config = dict(
    dataset='aerial photos of the United States (SatlasPretrain)',
    kernel_size=3,
    steps=19400,
    epochs=36.6,
    decay_fraction=0.3,
)
Rows from block 5, named by matrix and row number. Each number is 128 + 24 x the weight over the matrix's rms, rounded and kept within 0 to 255. All counts start at 0. Numbers have three digits each.
# fc1: squeeze-excite reduce (model.blocks.5.se.fc1.weight, 64x512), inputs 412-511
fc1.0:114120148095175111072162159087104159163118117109159162105182124082118115157188108101163177121110173087140178091094179102105085129143098152108078086130141146100160109174095165164117158107105105107090089105108159129147191148111164131157114098169126136152119158125110084113124139113146197171143090165133
fc1.1:115110092127076119113125153141140125165126119172102127130135175139094106124112153170124124114114120114132148116186138125113166091104108120111129157183166120115153116134120142131117120164158124137115163114143111148152120098123081085116151111105156149183157126130128108124141115118140110110120161120164
fc1.2:139135147194111155208101091182097118135182127130123109153115167160143158086133155134074124143144132181140119152141117124179152096121169132192207185143164140159081139122216081114122130130148144150143171139197107112121103126155131139127131130092127113115129137134143162128083141123125098086077133089118
fc1.4:135106142198107153206092128181134121134174130132130112150137175146129162091142146126102138136131140164129148143155122077183178074118167127173203203158167127165118137144210125105132118133182137154139174152220110141131114119149131136120132095100119111151132136142148164153122134140133102119108154126133
fc1.5:141170073099122087078103161096094141160087178158162135104164127121105098155127106156169116126094138114124120125149144164099093167129105135091084118145105112117150136141093124143115111151119123115103137123115072115157118138112153125133136181145183169142164152096170109104107124131133094120090079085163
fc1.6:134126102139089089089094182100114135158096125172129147119172151112092132156153138163126140123119154124121166106157130129114136129110093124099103129159129120109178127160120167132112120162133136120111118109156109133147118079112117078122144135097161157187161128114127102120113115112145096101153132122175
fc1.8:155114141157155141170111156152074160112133106124098156152170148175155163152114154138130083157127119159154083156111123109166162129104155158157165150145110143161143155181160125099124121123156149152176164161160150084113109148156122148150170131086127103125112147132139163119108160164160145085102118080135
fc1.9:094157101109101122122170123123173133125108150160112141091096114105076118157093094178157049104137080155120095103162101179107135155119148120104119145137113116100111105105130109109127127168154104106109126100098134146132137120103104107125130186138150146089164095158150094121127094107122134114132132122132
fc1.10:118131134137105144149197067145127116099195136125117119119060136105132157178130115116147117110169127146133106108110110145148107148126157111147141136134151149107108093057171112142110185132140125105142108109164132114116153151108136118143110143146119102082105087134139111123114104113104136123137123134100
fc1.11:150136138152141128158081117158074118161138108137151090156124144144154131094159133116076167156147158146117152149145112095122138075190135135138152159111136140174136153132156121128158124131138151161141162142146091169124117142161161157119093120046128112133122151138155152134170162129123082154116147082103
fc1.12:166115138172164140173095158158094156157129096124119149161183129173155165120137134134116115173111131152144105167124129094172171088159148161161164149142091133172140174190148125114151112128159153159167174172177133106104118150168141170142167137080130110135114167126127181148134174172163131131095125093134
fc1.13:128099120174149141171088155148091153105113107122115132132177138149149164125103178118111102140134104156147089156126126086149157128107151155134146139105099144163136144158145119099145106126152129142131169141157130131120107139150128153137154122088121120127123151151123156139146156135154126119111128092127
fc1.14:127162116113120138135120127137151101121140195084200092135132106123145135077142128100142157130145100128116148134100105090134121172104135118127135138115126109165136133131136148103148102087156129130116130151130094116118105130130200120109079197185089081098077151124176123156125132144103127165126118155083
fc1.17:132105122138133110109131155114146125179100120191099142134139149113114112144115140185136107129110126114119145123175123131126163120127103112115111136184119112116178131144107174120107113181149127132124144134141168139146135091124090097111159115115168151174166121131119124120147122137140138115156152132178
fc1.18:134165080091136069071118139125136145169068176163148149092140134140082076165113116179168094124104126104131116113154113179097117154139092140062069122153099096129141137121088113140147103158131123129106143124107097140152122139109124120132151169141181168142168164126156112120122119120134124113086100103171
fc1.19:084126123143114100109098178104122136147103155147129136107186150135082107123134125143122141091127141121132157097149154097110147134114097132097118131153142123104163098162111162133091114147139095109100135083134128169148127093099127087127135136106142146178149129149138099108146103096137123103117138108159
fc1.20:116131149168124145167173075143138120094158082140098143115062109103129168162119104141140113119177118168125099115128088141176128134113153105150152157130142120110096102085183113120094149142163122116141142128186166110120143115118098135128119115128124120085117094149109126111108114132119150099164113157119
fc1.21:134114142179124140173098128158098121141149117147117119136146159126125159126145135146105137135123150150123127134147128090166163081139153125156174176138145128144139135139176127109115116144165132142150165143198121139135119121140131148118124083080140120149131129141142148128128131142130114107111124109134
fc1.22:151198122089155109108124136150135101160150189073233087129128122100144114098193104104125179151112183101105171129094118115125094178146122120118099105126135116166129149142112135130148133077118137132120111151101120119123148141134228160116088190175136112094100150096185135146136144141082140178119105142091
fc1.23:134107110101125132105151150122102158123134134143089143130142125151135126179120122139154115129098121112150094138135179146097086157117128153132107102125102155129157133142093135161122150140103129130132136130077123114143137170132105100159135107120143137142136137110123131106134132124141136139106112110134
fc1.24:109113109109117126097147181109127172123159138148092160120152143144133113174112126159141121111088115106175118121135170154104132121103113166138114109149128169110172107145113157152115149148120118120140130112086137090139145159119098109171160126122143130148132135105119112124105117120167136132131144127138
fc1.25:109136124171093139179128095163106128102165092119088130109108137130111139115089144122115120114153113181144107124129107144156136108126160131151176176135160141116094106101195088125104144125152120118124152108177135124124116123126092133135133130079115113098114109146125125108109119109132108087098109103117
fc1.26:135142124107148127103144177116099174164155127099129163132185129152146105202107105143139135140097107124163091131084158151118111136180142172141124097133118176119142136164133126168120168100088143134163122131087127062086148170141138157176163164113132095117084142111109143096130143133160131166085112074129
fc1.27:144096119162152142178084131150108123089102112133110099138157136140160169110089178123114114158155100170121089165122117110151135158122152136136144137103091125160144162141134119070157082139145133148121157150167127139129086135160123151109137119094122124108134160156124165144153171151130119135135105106130
fc1.28:149070189149221160137139135134185101109131115134108105130128106108150173093122105132174134144102126107082144140111112104192165121123161088142125103136105077154163143152120201123120097131142132125174123174137225141136139087123128158082135118168120117146128078163077175152179116175090164162200116211143
fc1.29:104117126137129119108166125093168104140121127180098121100114146092102122162110141174144116106120120124102136104168130137132158137123124092096109124162136103101154100114112166133078124179142097093126121104125167147150130079090085102098138110119161163164176080159114118104160089115112132099158157135175
fc1.30:156173161132157096110093127147137083136094145158144101128113127138135126124133128158128138134109141101080124144168084128137143178098104072107120137146109058156136149129103152108118071157153153152143160155125154143159098084132130157079124154123175161140160107130154135100139128158070131113148129130160
fc1.31:122156111133127111133146138113098174128123114165082167123139122152119124178090130176133066133134101153164094128145132175141118162119122167121124135144097146129112124149143085113117142160132122122122151135122129073117133158134104123166154160093158137089149154110127126116084141143158148112100095081144
fc1.32:126150109106141070098088144115099130173069109127158114117175135113117114122159120143107158129128148101108153116119144115098126124158073124108098123130076119130152131167110137120135111110136114130106137115130115096108124115126157146124141125089139124156112142078130111128141139123127109168144125126129
fc1.33:145165153134162125136101109154137114101077140159121126119118095145119110115135130159129087141133139139107076148176086131147153166100139111129132148124112083156109141115120119114110079159143145144137166156107157184163106110139103159101115151104161159108169113173180150098168131153102131049133118103139
fc1.34:133140099096112122125089140122142124144114155093180107144148102137162145110144121088140158139134121108130146130111107080136110143145103143139122118081105132148153138158118154118159105092146136143103116151130084118129105123141176135123108154163103098105080151072139117165143143144123122166138117161080
fc1.35:135118109122101097101064192122099148176063134164119146152194135162130105104132142157116138131134133099144156135157159116089140120132066145127120151128133134130190136180097163135133109152146146153123152135137093169153117109138118113132134080084146140205131145125122117126144131135167102128135136112156
fc1.36:133122125070140111063206112107106157115141136161107158128102096117138117194145098119180115119127143081149102114144162147068071171121108148096075078131109158118142120104073137168104179157092128119134092118075133148165172172117120103167116119162158156125143140115128089083124128103139175128136119137142
fc1.37:154106141160162138159082146162109132111107126154103126145160132156147148119103152146113081161122113158120085163141097097166179138122161135141147146133078111173161164165128130077138074156156148149159155168162127133140085133157102156108156117083140140137146144145155168136152162172142125099118136092137
fc1.39:145125157116128140125184083151131130126192108115115130141103139123135124123157117097126162134132156106146130124135138116118110092141142135143129122120176165132138127100132144183119192118108152143152119137124125155131186155130134162158090084116115118120109124133129126114141128128123154132128147138104
fc1.40:112139136162134147172096114143057127121151139112145110139129118134158130095160141106092124123130173136131122139108145069159122117135138139140160145123124133140079120139158083108122113117148117127116146134157104131126114130138144134130120133115138115125139150125168138137137137118140122116076106089130
fc1.41:116162093101094096091141157107156130127095155168127127097124144119079109150130105162146076111116141133117124107161104182106107146116111118098105143148098109105141112120110129125129127162156108107101127101127084106135106118102127126118143181137168146126166115106177098147100098120122099109124123126157
fc1.42:135112128118133107119101160132134102141071102173115118127149111132104122124127156153148135122151130109091142122165133098131151144090104087090102124124121080116178119133100173132108081164138138129112147121136154169163102057116104122088136082118144168182151093153111119114156103113123119107169126143165
fc1.43:125118136154140131144121101143127118120118104139105123116117111113116118122110110146118131127131118145114113134135121131151160118141134115126144147111127103138121127119153130112113108144131131130143138131117139134132118116126118149110127106104128130117143095167146147110148118131116137099124129110119
fc1.44:110121191144191141154197074119164118114152092150094151112056097115134162170121092128164082110201118137121095113131114137141148173096133101149133125133110107099112102090142149124079148145142108110140127115157225130124185115110110134120124107167117139107128093150092129090120109123112205091216136178118
fc1.45:094128083133090118086125176104123143180130152159121136108181137122107095126116132173143156096088131115136162095154166155097118120141129136102093128157138126110173090151122164160092130152131099103095147099120112130152140137101115099138140144108172151184150160134136082112133107101145115124103125100168
fc1.46:123123143159141131146133130147121129125139112159074139100138128113102107140110101169117114124096123137129105124154133133165169103129151126131152163151144123128122115128167123126091129161154124116151155132143157109138125119121087141127154128095150129140137104143124145093127116135127135083122114107136
fc1.47:139106116167121155168116113143071148089116116117122130167144145170181178143113193134093076153174085175153071166109122133143149177114146158151153146104092154152121156146148082093160123123147149157136173149170118099068094149167133128149131124113097100097093176111111150166100173152157127132114145077108
fc1.48:136124104126108108110107155140128116164088124177105121133146150130093093127122148170127124136110130120116149134189152118121158112111106114116121152159150105117163140136109144133128107165144137150108164127120118163164119100139082106104135119101164158190165131132144129121148132126125117105119146112163
fc1.49:107128130101134144104204108115105167113185140137128159122105113138147144183136120113150130100142135109173102103112141138097089154127134157132105086135138184107131090099115132175100199137092118110130099102092138114138184178106136125187120130154132135111118123118119089102112113100154163143147138145129
fc1.50:122096132152113138136130130150156123160143106154103130127121166129114129117127139138122125120112136126126148120168131094137189080122136118129146160179162122124149118136149160123114124150157120128134151126171138153142135110121099118116149072107131131170143110159111135120152111131138126113137157139153
fc1.51:130172111114131102122149132124134128126107143169114133103130132124085120154119116180146049127146107153119079121167095167100116169099115118115123147130119119100119124127131111122131127169152117127098143113119140140151127121123110140128126185121164144106162130136159103111109120118116122090130104107136
fc1.52:106142130122147104093102161098107133158105110112181136114176150091120124107175131118102178119135167120120182096116127126094120124139084129101105122156140122124146120169117157126122122116123100117087117094144140149125146098114167149123124114128132146158132130110103105131141127098141137158150119147146
fc1.53:120164121128126124137153102148160123081106124167078137102104116115092102161107111177138050128142084145117060130169109178136152178105148111114132148119115105129106126117128101102107113171153121115124144133099163160140122101117068147113135167110148150072163078159135140092140105141115132078135114106124
fc1.54:117142088107116112107140162107155122156098139153138127104132153106094116152113129174141120102114118141106154114154084174111123132125123108093107134169106103122149111134127143116120113152141111111107126117115116109120112099096132103113143166135154141120162110124157104151112088120123120139129137133152
fc1.55:124122124124125125123128127124131123122125120125124124123132115123124127126123122123127127125126120124122127124125130122125128126129125123123124122123123120125127125124121128125126121124127123126123123124123128127124126127124127125123119124125121124129123124130121125124128126124121128128128121128125
fc1.57:141159093109132080076076160166127110150066140153148108096129133141110086117135149141164146135104148074097153131154091128092154146115109106051080124160111052164154139120074152122158065148140130139108168136124116157158102099112137133094155146107177163157146117120150155103170126125118098122135112122180
fc1.58:138129120117126111107100140128112117122110116126116114134125123129126114117115117131116118135108115113109123129122122115124125120116119115123114116127102107126128133133101126119127105129122133127128121134115127126124106115127113125112121130105131124135124113131129127121127127132114113119120120119134
fc1.59:126151131172133128159121113129131150049065123153102153127145093154134154128111151156138074143174066164145052146136108153145136179119133147143132142085087122131103134139134096113147112156143122133102173133133175143121123135145111136139144142145134140071137146176118142131141151142143156119138094125140
fc1.61:127126123124086135135165120126093158104194149140120148146113147145146137173131140130116114122144133134176104125124149154130107146102140156161147129141144180114129112111154116155114185137119143131149121120131103070131139160128130108178132140137128124110122122103137112114071125125149121114108132098130
fc1.62:114151096096123088043111181083100161177088155141169155114188127109115076125154116142134162114115153090141166085132156136062101145151074152097082105147123137100152118175094146160109142138110103109107110098116089148147159129107158125151130149115156151172140164098125077109139135100155136157114115103155
fc1.63:071159105107081134107165124097205104075086106127101132091076145094089149121097112129143090092154084130103102102154080189095144130142131098106115137134107094079116090091121136116148125133147088091124123073135108132117105089087087124099154167147134141111134078155119132139146079091120099122165155149118